config.toml
model = "segmentation model"
dataset = "aerial photos of the United States (SatlasPretrain)"
train_examples = 203450
image_size = 48
crop_scale_min = 1
horizontal_flip = true
num_classes = 8
output_stride = 8
arch = "convnext_v2"
isotropic = false
norm = "layernorm"
activation = "swiglu"
mlp_ratio = 4
inner_norm = false
drop_path = 0.1
patch_size = [2, 2]
depths = [5, 5, 5]
widths = [64, 128, 256]
kernel_size = 3
init = "lecun_normal"
residual_init = "none"
optimizer = "soap"
beta2 = 0.99
lr = 0.0014
beta1 = 0.95
shampoo_beta = 0.99
eps = 1e-08
precondition_frequency = 10
max_precond_dim = 1024
one_sided = false
adamw_lr_other_params = 0.0024
grad_clip = 3.0
steps = 11900
batch_size = 256
epochs = 15.0
lr_schedule = "cosine"
final_lr_fraction = 0.1
warmup_steps = 230
weight_decay = 0.1
adamw_weight_decay_other_params = 0
Rows from block 12 of a small segmentation model, named by matrix and row number. Rows with one number belong to one neuron. Each number is 500 + 40 x the weight over its row's rms, rounded and kept within 0 to 999. All counts start at 0. Numbers have three digits each. After the name is the row's rms in percent of the matrix's.
Before each neuron's rows are labels from the 100 images, of 14848, where the neuron reaches its largest size: "top examples" is what is common among them; "peak on" is the class under the peak. Only what is clearly more common there than usual is listed. The data: aerial photos of the United States (SatlasPretrain). In brackets: how many of the 100.
# gate: MLP gate (model.blocks.12.mlp.gate.weight, 1024x256), inputs 128-255
# fc1: MLP up (model.blocks.12.mlp.fc1.weight, 1024x256), inputs 128-255
# fc2: MLP down (model.blocks.12.mlp.fc2.weight, 256x1024, transposed), outputs 128-255

top examples: building (82)
peak on: building (58)
gate.154 103:555475468567523517544486589512548524557546496477481499517480505487465455460483480555421471511446468474497424441474431504536526453482466474545529505492423517447554528451482501489508529511477490482471486493511474476548506493551447529538423557417517529592482528456531485523444468512519471523602487496490540587595481536515410515491521551437512520472479537509534465519543539525509428559408
fc1.154 099:490480518472508489491529398528487523481449493544555526512470498592506513480528513441560466556569495493495496499467552511526469551520471475522467442455578480463430454536550597455462496550488552499540497484488453557544478500509445488512513454543533545476481481486505498500436536524456509486420471502478517396405579476492562482536472454543485493475509473494513508541439498491510528498492
fc2.154 103:485424499527477512482587569478531526431413501512449463438474523393488517462482486520475454435588489545510494556556509477546541514455437440513512523513486500489493454526443557572465511474437493474553513553508549429454522520569540481496440524568520476540524434527546539529533534517503428523615563450561485495471512468447459527420462475533498587507523458498476514452471486493486486497476

top examples: park (35)
peak on: park (30)
gate.96 124:468418521573570500481458474501500578543484486480436464443577537506473470509564485534438510481483560564481464514471547533505471490495500472462485524525514528539498470477477488580491586503494524486535487472488533454391514470539565561509466541539502486448491539529520447414424580571492515484546559533507538524502536513439507575497484484540535501445477556489543544499622547474542474502517
fc1.96 113:483423515489541507544498465550573494567463488476520560444535594502541477519520508558487510530473443508553512486526524493566527515459508435477515469494427536541476510535502481556542521517499488559516510497444538466447490500517490511512484571582521460431461564457477511408411551518519473514487560485496508463495528471442466516501531448473517444404425488449555532574570530485504470518464
fc2.96 081:554500472542441495470516526485605516525460472507502467479543482485482437546486508497509497546566584502527518532500548502360506458517453449492512490532502458536481479532479449558537445504485530559473487506431462461470487514493515540449454500509483518496559519491542420502476470489469434474521595547447511544474461491485513515477483437493484546480504504426537500479484544440548550475476

top examples: park (36)
peak on: park (33)
gate.411 093:413469449474474504482409419498544449471510516532496520571540485639461462541481445483430555501530551499510490489471469429483472536434447466460383505540483513496412483517470476478493524585517518575566521508442439517492500445527502482517521443471501477482488471485509529457477555450466480511443507441523592494522544436471568531542487485539503511495499490582555484490481516517518499526430
fc1.411 090:440446462495438436522536499536540465534509468494543530563553449703510466483458505459482523502468444529539375484483474496508420502433507518499478514472505533492506443527487481497477475528496484555492496502502470528471530466566475539400512465421489524473555505518486435506477522527522510542481527452504527517511543504487461510481531484524419513481417512548467570459503560514599497482483
fc2.411 094:530553477524471490525499550529505579396512456530546525444558505502479548473515545508462496510429493489475493518526513445443452467509441426526461473500449473501453503463518509539519440465525501499538504552468527529501472621494480502510533533481533595446495542463443537515471469437533485517495452505460492456501477551487522450478464557519467520428479511481484470525500516475535488502487

top examples: park (41)
peak on: park (36)
gate.651 122:565499479463528515526533416526504535492497471489516492461455566579535483381494515425461517486481523558561515471453468491421518446504494493515496419573467454502576533494507499523460531551562485439483511489545546529475557427514524444562492531425472510499481456516490444580466485486489502457525515521464481491507472578554527470527504502532460505499551512491457502542524472503500504532509
fc1.651 131:498502527505547501558549457506504472546483543460519503459547474571448439412510518430482509491507502559514498474512475447485445491522464522524461507507469489513553559476579520420466425552517507481535435475500584532508530556573483519516451480431522448543565462472515507521472470462517452485490479463443502588523461558526479442474461461527495483511547503477506496516462506476516491527544
fc2.651 089:491443490451556536480552487568463495459516448577484477510475483435554517536463484470454545518481463569524491523576490497475483502476478490536469438483516544468510555505493465509509576513523572458471488580512444415529529547441546504468535446538513489486558503543521535558537515527472525524422490510498466451500488497525467512529476476549526518533577514542508504553474556425477491484449

top examples: park (29)
peak on: park (25)
gate.601 120:556554533506453562488501407553506474514474548496467528552487497443470512447441465496545501472462512548500505484519476531469489509531501474496557455489509515542565471494475475498542480442445464531553579506483356533542472498511521518467537484584504516520461565464467470506522477492423525537461509467528530462518492522480436474522497481466459461475578404557443442509604592458530473493493
fc1.601 122:513464440451522523537461536502503463500536527550512521507422449567479589480500418464502525494606445483506497526462607468546510481437529499481459524558523462512473518466500540487435542567532488514558481512478553443528486515470450438492503523444496450467512506565524531546481492421579511449406457462491473498440462449533544530459483537496524486503449533443536538618456398503498522478462
fc2.601 085:528512453486447545500445509438510585438465496480453594485519525555477561516534468509522443487509485469511489488403533409471472508485577447548498519520458488497466479512454508528586463499467510434539527513514502495535476505470480503512495529466483501505476484453513508556482547540427554509581447541461481459503472506452563508493503471484536469460501558466467508462538521534500494427536

top examples: park (51)
peak on: park (44)
gate.712 115:493453437481542441428470521536493490551537469503616515539492527528517487508520532442405421477442518502543510470485479434463587465538461565498485545602495490509507450553529551419548469477535438459540447457446540412507445490448415468546439503437462573521513510516460522548485410483468572509526521479475504495528501481539495499514559435531500410508512492548520482486493502494548494553498
fc1.712 109:520447466518574450442444556530496558558576485498545551523478564491567503521484519455380460490443472525598493496464522425481571449511484529424500524625516472505536500561508481460531483468452464468531482468441519440532448530479408476502476487463470554554513451480451514573516436495467559484513553518459526488531468488518547506491535447528467383544521511590516453505467491506502507505481
fc2.712 090:505553558527544495480573488454488549499471501432472492549418483464510521557504488564426525560497440589525452517528493572430560542480447509518562490566486539425500496510534544457544453485515450437496478531455496495415468517577473570484428570499476499522485539486451496475462502494508514493524475501436497540564459460545498457479577515523528539494528525484455495431386518456455517437554

top examples: building (88)
peak on: building (41)
gate.304 095:515500525493461445437521593476475527520536531465443564415482508489545471506451491463535407466500556469500477499527529479538498587498462491469574584555547500581462501507417502520524485432484463492480494512459449488464563512475441497521483538486473474551465504511460504507577549476523488543450474490493499458450482526442511513517559477447511486505509489501470527456456513521486481496531
fc1.304 099:507551582533544477528475426456539522523388449574551487568497449509491534493524506464526563575540477533541513501462509536538527474454533519556395459532484537434530502463556499505435480523577534505481516450570508521585500448481576568507495476528551456458537504462510519552432484489481533443529500452499486464512511441558490502480468547552450505502526507548509474533528529468454505494485
fc2.304 100:522505500483519513516460561514471482526473517500496504556570562554475464500558469421435519474517520537488493487547485517504521463481495480510551492494487501472479517517533572549506466534490557502516497499420509486469568516550508540491498531471521509528506567469460490463529476459471496490479482509609531505521462598599521498398577509506494539412518473487520488509476547494472549542500

top examples: building (86)
peak on: building (63)
gate.649 103:504397536487553539461516559492525478530514554567464503534507564506415591444466525485472482504504550511510501550498470525463483471433503408441465516580484514522521491500482525472419507418561514508530508429490545504448563539498560435527473505500546502581468522474439552490537467446467635471461555531490511478467519540449539468489458508540511460508505478520451489444532439569473507479473
fc1.649 100:514438507512519522537549492489494447492568443540500504502553541528513562497517478457508554466508542432468553539536488431494528486490407477506476503543546510535581493470494522476443505424522527490492437413522496538528565532496509474462488497463553564550541488455492459443535504556520561580462529504526489460452549500488459505468514484432509460481513481514441531411566494577529467440485
fc2.649 098:454606529529534496473538575559518487506482430494466507537523488483509470531453486549510529533429550548479565487510522498530546536419513477526542496470596488546445442538514499533547503418505497526498571518488446520506500578482551475505574433445506482499526483480547496443463556498482467480565470596508493524560526543473495473459483515547470565505513482537541481503496576493532522480478

top examples: park (36)
peak on: park (33)
gate.361 099:551464518505480448470501564481507545509573454468552509464523536493457471496442456465484499468531507536529487494447453547501487533472435529531556512526425458456487580462493520493519495451425544539438538471453467473483489600494579498542470530547561557462556487490510502479530538489577437510523508449468538422536509556489460433504517446510540447541473446550594368577589463431447499457539
fc1.361 098:453562465513506516513506452525535455523467444495406572550474550541571524471579571521492525496459502459467510549545457507527522471523541470434451460538616508492437487513541413542491529529560452523524538542511527460511512466499477473439558480459538487426522488516502515558508444538464510516513532556534501499479530487512529609502480514526541478508474498525512577486376441576508497487492
fc2.361 105:538526549477462571388459465513510451526518391519459519497522506478501557493521568438478512491615419538506518464474500514511411509484491474510524515469444514536545535522471476487547454446540510434530494465433443530496439494501545464521505514513451533497538510453511565520501491501478477480501467420485571432518513528549477504428551529528473601514545501571440546442487553519492515474519

top examples: park (45)
peak on: park (43)
gate.463 087:507515483463526492468509512560522534481530520575480433457495487454469491523535493501491443483498423544469489510444522513417536529520536430421591483485495492534599445456511563482528478521431486521568507558432455518413494475457470486569486456486439472533473472453429481528525467488479569458494556527577512399482499450424485468500525520495521477495494443568550480493436516514465475535514
fc1.463 090:507446542505538505475480471495408519494449486492518467543523526526467525501482495555518539498549565487519475515530474452597479481477468561590424477522508523493461511592446456536484533503553462510534558441590503519565509531528459521509470513483535532476554542554617514493500513521512423518483470510421532647483461571542524515509521464512501541485547531412473550448533439555560572487474
fc2.463 105:467527542385477583471478531443557497543537515462498462563466531469553525476501518479505488556543525488478489538550499539541500505516494435502465439588477514506501526492468457555498558488441496459447438510524476488588534500501471590498466466496519500558545441566458517435537524502509520489529540484471519480510378507459471481418535582479427440510578491531477515473531515533571587491484

top examples: building (70); park (33)
peak on: park (25)
gate.374 114:520522460482528476526479488501483529503461425528488453535490495592518527571582505434517479516507496493471528447485513518555457466517477489535474496455523534532453526534440474473518485525455478503475569514537589558481499468467448428413430489526554478461481516505492485518501416474553483521464513481493526517484530504476484530524531515526495579504522559549494459549397519581499492434523
fc1.374 119:526530535506532491464541480483507482463488538499510585420498501402491458471428522557472506508464491522497481552571451499465497487513513462500524465567503504468548498460564522504528530513552527517524444477463420415532570525498526549585561486489462462551496504501505558483510551562490511521498521504497506500489475505511552483500506494484481426507498431492516510532538491441460486518470
fc2.374 091:477468482519577476557517509522534573593463442533552514430553497578463536473464513492501539514450460489547528516434541469534513527489529450541532527494453466513511517503524547490514519516541563522467459476520515513548482540466504456505504494426486458538497459469482524554478519599425573477521545446482504412473560533501561530491502519519427464462529506546491502492481513534516526456476

top examples: building (99)
peak on: building (39)
gate.301 092:506521502517516500543520484489456517536522435545399474497516513506481501540533471466489489498494561544537423535508481512557547523508474412512513468495497477535480499570479526558609512462497546489493469498482529477465517466617540481446465439465443483533493436440501530493549435523503532493498464517497566548447448469559479522453448463557579555514558484496445503474530452530486521541495
fc1.301 098:421491449528499568462517491559533513504519472495512499542516482489525568475513521471461474475562499524524376542541487455574522452465479554503520479521483499539501490539490430513488531445543500483423509510456517528511583452467502551542496476481538489529430436486494509555493544492530571480457525463464530512493462440416462586446478443490578482471420529408493517470529458466427505553500
fc2.301 103:491539574536543507448486497511523447483530531522494546492515477533550520528455413470503490507469519505553442403510471450468590559496478497444476435547572550542557510533481523547480457531521578541498430537485569467503333496456512457563511548457473571538455537448446504514447449506483480502522491524475521530489521520489507479480533492473428542500435488486520537503465482513498464509519

top examples: park (43)
peak on: park (43)
gate.447 081:505471440496482532480510491503576470493443443506512542487509525619500427449521568539535469461521475520539482515541487553452490489487446451509570528518516489571492512557597538517531418470406490528445429456508519418542516442459510444478498498472494510518460507427487511474492468546516521421545505493510484486496503592476530529513493583539548529507454490480516456475548473503500456533532
fc1.447 085:469458475448469558519488506527556458566491430506466499435491492540514465448526547523530452423440476587558494503498544513437475475478465502540543475535495511581507479525615524500472413575438449513460478510507556458486549459434473493481498537433481557533471527478518577518529492545459511375573539474496524427461484472433568562550491569510564550467483503575497484547516516515454493523482
fc2.447 095:503532418502486513470405551540416508510487502499469455409519531489517462527521515533515435461513508546468464503454499536454503536488478496520548492466484527511495462432497485446515488496524495447477579540425514506452537494531447542552476507478550493496527549509565577525430468473541458550443499516517502503500591416519536498468499468536520451521448502459539502533461526557546398507515

top examples: crop field (71)
peak on: crop field (61)
gate.727 102:546576512467534476574571515529547567504496520479484494496437428428447428513526516481439487470480502504454549467436423489457466476543462503543512502501540502488503532537498485488492414574530537539500461458521532514533518523493494512550477527531524529475475515568476533501539509488540578501505482578455501505496459471462481469552490511605499504502485504502511480534525515437447526544484
fc1.727 098:571482538468505536545559567504559534510449483520497484461476495440446429536559547451461535493564448526538567431501524439488494465479517560513482428526486499481492490517503522585437463527566512509538523506486547593559503540521411454515486478520537547537459432523479514444554538497478566512474541562398539494504500478472512529541456554555463489500522475502510436505539519481447547613490
fc2.727 103:511580493479387533524479408538501535516506477513518483580485490523524569468487439498431501450546492540519464517504436534558451466558528479544544512464397500479479508478482473529517456510556512533470568468520494513475520468535489562451521419448488449470490555468478534501502450554531450503547535488416483557514422506502503523459470451498484506486410509387536476508484578522540467508498

top examples: building (98)
peak on: building (63)
gate.451 100:491475477468536472454469534514459586460588477549495526393456492490565473533476489507492470535512498533486448557499569502511379477477512457513487431537509554572521341506457511518491531433509531456472520473446542581541546430516429503521517504471492405528525476579475457495471507476498509471470511478483553513486436479486513499494548477489523403575521578577514524561530501478512537448543
fc1.451 102:470535488458491462458451473492527573469428527539476462443476526531564442579441529509517540496481574515509489464471542479558493495563528456471492485541447523530469449494465467482510492509555504414436509485486513576512550482502431458459480539614575534553487455501461444460518550447469554475425497468471563453557517549492466504477509471521557490464506531513521478576447470553549528474422
fc2.451 099:455476472484562501444495548496455480469523513470457471539450510481532469524468507503517552476539549466444494542535547510511438560457472509454484524461490525490538515547435506516501490409594511488591481492462525560466507453501578549416575468533460543419499525518486515457492514492468534482525489490497519535522450525482523420468514460456540489486574465488414479507417485526523482479463

top examples: building (87)
peak on: building (31)
gate.378 096:461503506467530513483539588503496516531501516509467515501551518459480433429498503499516551506543538473446485400446551510516584497509502512509588534558567469502510508494461530481512506453472500462512542458521461508483581478505568483464460511582610542405508539531537454559503505484513448490432490508407528476448477547505447487508508542494480482455561530502509506517521457557436474494467
fc1.378 095:506517519513395461486496441537483476517468495488539487522493517554587578537463519539538511413447551517501525504537479496442512503493465521526512540507511565540523465507544499544615488478451508605535481533483517431523394545506541483573526583425416496474469518469460538495440551514549491476472451471517529529422488533538513468475453442495551517464437461449431496491483479463578481471491
fc2.378 098:491483555487552547526553459513455436440536536511497470517518471532473551509558493486498497492463513524510527528483522484555523474571437426472468501444434507508519540521476527525516473453480499543496434466502432536538505436544467590552511540520395515465463509529508517509548540456508398513536484473533549476480521477530529549525449500468453507504428471509506475435500553477575445532490

top examples: park (58)
peak on: park (54)
gate.375 108:542485468446494541482509491550494516467546498478432512507498564418440491488487457529507530409568492564526544534506534541482481562542397528449447556489553450548548452482487513518519474503513548531506492458453445507487438527438466473496506515541508489601446510504564483501501487490439514565536465474464474455532541487497462543447499504497571463522473471462590505463476499387536469460488
fc1.375 109:488464567454546513499564547512514532523544524465507456500495526451406481461410551507469469508535463477526578549502501569446495522523432483488556489464536503559556475525491495536472504475429508506532492500488463583436412570535529523469564525559500509623513525566516531505507527501472474501512521478476506467597527481470454488481505468513527510493456462424540488500508471412521486474506
fc2.375 115:503470500499525496492533460465459554498502479507495510502529529447518520508521493490549548524445504530490576460547487542532481448448483432506537480497540420575537528501512466496458472507482481532478521487507467515502471613513492565443460495508537472577467540475537451546504608497522501453471525547552539458455467544524421483437509443488403476488478517487567546425559491509448523447533

top examples: crop field (33)
peak on: crop field (26)
gate.494 096:507515445483483491523519481534517516491370502526548505495558522441465487515513525482443520524562473527533454490487446431486444502561608506546543519469493534529520512497516515473471467439507501443400492523509474499543504514568446522553454591579516582592503515503498487490504557513499489446549469516492542571460510492450503497505441471512474494492465577487499479430567494464479537550560
fc1.494 092:439495464479485452529500468527506548551496495538523459502458462520464545482505465525426552475549478520492445510481497531458436447487540523545483456487442462519521569457496523470515483449502465423412477512501419569561518497625498493565523561556505555595482485534492458520516540481509518488551435500448528522411508478464483461542501446513492545488481576536529448479499492480511490555510
fc2.494 094:507539496499542543537555531527475481461510463538533491451505496525566551531492533527533516464497572461501506507492482524486483554488480511530492401510429431532513493534461545563444496470522504465451471513441543399515458513519504528476488535469528539486493506531477555447543557525554474489435577587488561507425495485468524502525572464491472505398504446482515432490485490466457506501490

top examples: crop field (48)
peak on: crop field (45)
gate.714 101:475452484533493528482416464505525548478539506536512429522526540482465486501542500511462464466505522436538487519564533513531452531534513514501480485422534483446489458486461524510541506549537522528473493457517477489479510507562572495447441554515480550429529473524492461551551457526639501505494515564459473416541567497508459511505537518519591417522496494521558516436495446501519510508468
fc1.714 100:471510532542498495537481555473519504471463517515513489544452403425469495458507518471478478505562524508547573516540556448567519446455477491516500532429441616493539463497475487484533527513430470479464460532499488562497534496477550440484475459480456512525533462495465496496507432551591446525578547602502518434502500508503558514527529507529461473491508515504528483471471418505469542556526
fc2.714 101:475421531518492527451478516452462541520518579516469422551538570536500503453484512524408463418459462485490527493458421545567509587558528517526464474481450494454537522481520464534545501457547518527480510481527504480451459506505484503493409510451498566546466478549548534532460439531555497486547480518504504492530522506469516525535490480489458488538476456565490492533537556515548509442583

top examples: building (83)
peak on: building (54)
gate.318 094:552507524520489478509516380451451426445436501444532449546528511468446529510461448508485555476461406525485485516554496550539503546515445581487467566480492531540545508496429517525508501509509456516477438497489436451560453569495430442482473473511527470542490451527562485495486530482459469576488523421522592484362488451501470485473513476502475496491520511456448498485479433496515477554518
fc1.318 093:532519477486567461510403428470529499522534495472463534516545472523458466535505575533485490512428511515513510565466544463374467529471444487445522493486500527521471551539478535561538422510609444555517551535593525522492544500524501425431515489441432514499426492483450510421594521536502524453496501496431479484475418542553479484475489458523529455531494502491451514464482541496548504608468
fc2.318 098:407523423484472555563562502467562543397454516495463493490491502518479489500489468525528560471455454484436515516504527579442533471495488523496497536506443463501513515458512538556497490447475456520504516466491498506520461455498598596482511448474505561491520482498463507485613454575424473487405529489483528462530505512506471510464452552527483502507507555565465500538463508387418513440476

top examples: crop field (45)
peak on: crop field (41)
gate.724 105:490442585475591507490464493486546560465439486472511527501528537518472537560476412489452473479523422514541446432497442475493563517532522571458466510514444488425579381549473528514497470453437505489496520555505518516522516485427536516532512498466449449545415499470515540541465533554509514529472441504507497531430508503573511527509520516468492407510418456476518545461493577419519513487473
fc1.724 107:473518477532505484556515647456530486493473513524570505457471484492430442523460473441518468580575482526501523496598474530528506542504503436487510462445528543512471551422505522490462524507483525485506468514478556445519504489511463521441511427489500559466509495476560495427531499535455489458526512536486519503540456536481551569466469504520431454534526583447464558500462420500494494503472
fc2.724 102:486458495549537529527457483533508487496545557476509473488478553538449441494468480494511508537508544472532523472539451507530574529470471439463535461489546472515394470530529529618542525532515412494464568491458497481463452566505482489441510512430490544543536453483471505531438506454514497456596510517459468537462570510489452531522546513581537513496439515535515539536521511486448473449478

top examples: building (73); park (32)
peak on: park (25)
gate.141 102:497530511477437492518522511486456435466496514457442521440525508481529530484515495547533589447495524545515506479467527466526509552460490562448510481531436504535419505489481523440523546495532542561436487485543392471577555502503492540490474496554561582456500519445510530408486524584486561516506478397459434478479543546548571532483545564496563495497487390497535444552447539419442527516588
fc1.141 098:513529482430476519467514467459495458531511538474502534365489488539473567545528498543482545521532549566539510473539562525477458464504496479477503465555467558510472507424543477464544558468455516521459487490456409498510481492574526510519530524531579458497514504463497480466453529489517460510429449495473483522514510500613465514489501529548539524492533478487467515555579545451544580454555
fc2.141 093:463476565535442533471478512466499475430399511515458457559491513499468508523558521557437534514530515467563538498531478485513529478486473413507481431519526527507486482472492528553453407476451530541491514451482448446517508516573525508487470477483504465458465526611485470528538517497450453435471442528475483475460463575527451485444523561490536480518571505454461460555473573452541482461513

top examples: crop field (38)
peak on: crop field (34)
gate.252 083:482518504541463445445558579449541520449533512515567503495507499491569561466522586546474522495506543588513469582509399426482523467483492490442466566509572441473543544425432496482516511458517585423503508481407435579445518577527445503472520442473485430482506522494458439539450462538515444545479531480518553518498539511462462525489503462489411489510481464546470524449554524525573478473429
fc1.252 079:513529526432540498533463475549487455560494441504495471506478497444437504560506461503563492466509445470541477466491547561515481465487515487547521491467503565543487484595518452536470521555470466556514533547600540435560486451514531516540447503507501509511488496497541493484476522455530574492535509548472419523510466484501497460519490545494632516505550460482527471545387472425416473510588
fc2.252 092:504556491474495498494519510496484473452480462427509523486551529484507485359483462475515576492490527482444539492518465402476534541552502511532503550521509496513457521597543596500442515542439523439500524558500466504529492499506524473458487471469564512476523498464521495526455522465498482504548535449424489437540561514461520461450431476539505474505495477470534493511498485528499452524530

top examples: park (28)
peak on: park (27)
gate.4 083:461505533518544539469451489487555456493499582554563554457506488565568466513565512552475564511432403579515495460469545447508526477458482517512483511464545501536511533531576504508545466515500483463500498470519429491488508445470487469420513486554530532520414458449475496474515489520480565456513541566488491555477530499456514511522518431475462477489485460468546540512482516469514457479486
fc1.4 082:542473515491460542503448441476611483498509529506513528514540455531564486496570505553442539446481425518493483463505531496500567472537461538458478471461554485444555514591541555586523488554512437504478426529516483458537551477461559520498550474558500493500436451456495491456466530473527554444525563544502478522507506452442571581569503464417464525535526462473562492518434493521503462456485
fc2.4 108:570520526528505424462506490511461477459517498508512501486497531499511490562498454540392518444450490559561525540522531500519477526568437480505630490475529474480510492476480514525487451511513544430552446457437529523446462523493531451521600457517500518441499593425532460494540460518550509484513530532470434460483603570448543508526529570538566452526476469471473498560505489494462466553546

top examples: park (40)
peak on: park (33)
gate.122 094:447471436544557519466474450530452505573512483540472487432520531443476526524490497516552510543544519569480464527489542411578385552533469506436613474560511460523528516432506454560438460492508494513479545504457411531477465482459510527509503543438508504505565495454514522471463498460474554503519511400478492499439518525568553493490485496497473564429526499540530486545571551482489458482524
fc1.122 093:539532542426464462522517535495523520421501516479527529557528488527557509478527507434439489460477516407560481525570457552471608452448474455539389504494471474474490495636494504427575510533450495468516447469502533498467509477546479448455484492520498474469428523496465478527530505583537454488485461550506493523558474456446484552509501485513579439531494469497428478453417439510434548441479
fc2.122 102:551489588473511471496455422535487432485480450473448478503511488583469456500465487478421483496450531467494461472484530433479590614468495559433488516504540498492437490542477543515490465498472554537495527499493496451526477497496473438470488501416498541461520490556561461450528472518492460547520459543553486528485560489491534484480500563441506505502486498431459556446493530491562503521574

top examples: building (97)
peak on: building (75)
gate.197 102:524548488453481520543453450574568534469540503515462514486542557543584481462521461570461523498469493462462411517515545411537514528477493539578492506463529541476493577449506474505489484493452480562482594503497477523523533494437467542531507467486518493505542532491479475475491473504488546548450537463492526487447529483523520445467445445536515495477617520485476557548564483462429427460447
fc1.197 103:482540553590490492472551557520459518500548531518467529482458481505526556496489522463521492470480481534507466497410495486508474549488477537497444481554572560508499506443500534462493571523438486528497413547520427513437509526511487540531477484470615453507510477537534522447470477467465493475522453519545467533473477496486556565505529497494468509560485467468471466447499497481535516583482
fc2.197 098:462490490498518524518434450518567545435531539560478477478540432516500517471560515543445493606484554499480463490511564539541519502495495494511489458490543505515477488481574538475540460422463423467473566517459454488415497542529470480458445524516452471472497535463530451498403507563539439533543450497442525520466548561477546643516483482468445477531593545460419448527453460510448476543463

top examples: building (92)
peak on: building (27)
gate.338 098:505489505526616496527538500518516501528565521532474521500460489472510461517465475430502589496507499449552479512503493611490450520506510530468484552498479511512489455449504508464568473472535492541511499462539453466547474514559476494527479500539518453571525528484480491566528530510511480511509463537530517491511493566558521501517474472455477515565368569461530482483484492482477527564608
fc1.338 095:499476535533569513501489518554435480462491444457470535494482456425558441493451514429500512523511584494522445494569503444428420500546484559502458468482498549487557511482478462478602501458515505472517519534489482529491520471490542454469516553527535486452503477507493463527591423515518491549524516509494502474476465512487506468430511496433533466475445505599499421495464435467483502482488
fc2.338 095:470471549525517453522530454487528469453518558468528544528476514568499490563463404472510509479505577462417547546486493488479447544434468517526465480505435524479489503474483529533512457505474457509524439569521499499466431495528491424505560512509522491559484417523514568485496550500517485488554501496496532564483504426454493468462514480557483486516517425494415484470487498435638481417502

top examples: building (98)
peak on: building (35)
gate.381 107:551504466466507509407522582537499490493457435546461475470529525442535521481525464494463563514543448561541457439468511489455588456552504467567551475491544503535522575552487453466487533464478485477480453536539508577536510440496500510502488450491476542480516477479485471551497449562485497543441567484442479467481562579549518488492632519541539458469559526454507469507466515466469542459527
fc1.381 105:514500525480554564582475556486542445499507578516517476474539533446533506554499491439517555564464507442505508448488472485518493442529474492512504520473497465497545406498562462522497445537485481560479495530461420529496471533484534538550507500552517452556516490576460489555503514429473502568552472485480578483430501354561535482489532505534462499463537603456462421549500501473513481536516
fc2.381 111:461545504558475565548490443513425503527531573458504491552522564478536450562502449524467482550489466465434506541521520476455512525468517503460538492479552451424453437441475443465523490514467517458469548458400475483498450430483472421463510438473494545497533502551457522456459558574511462453544507461484480511430493492515486493565500521564513465477522531539489496550499542510486418515550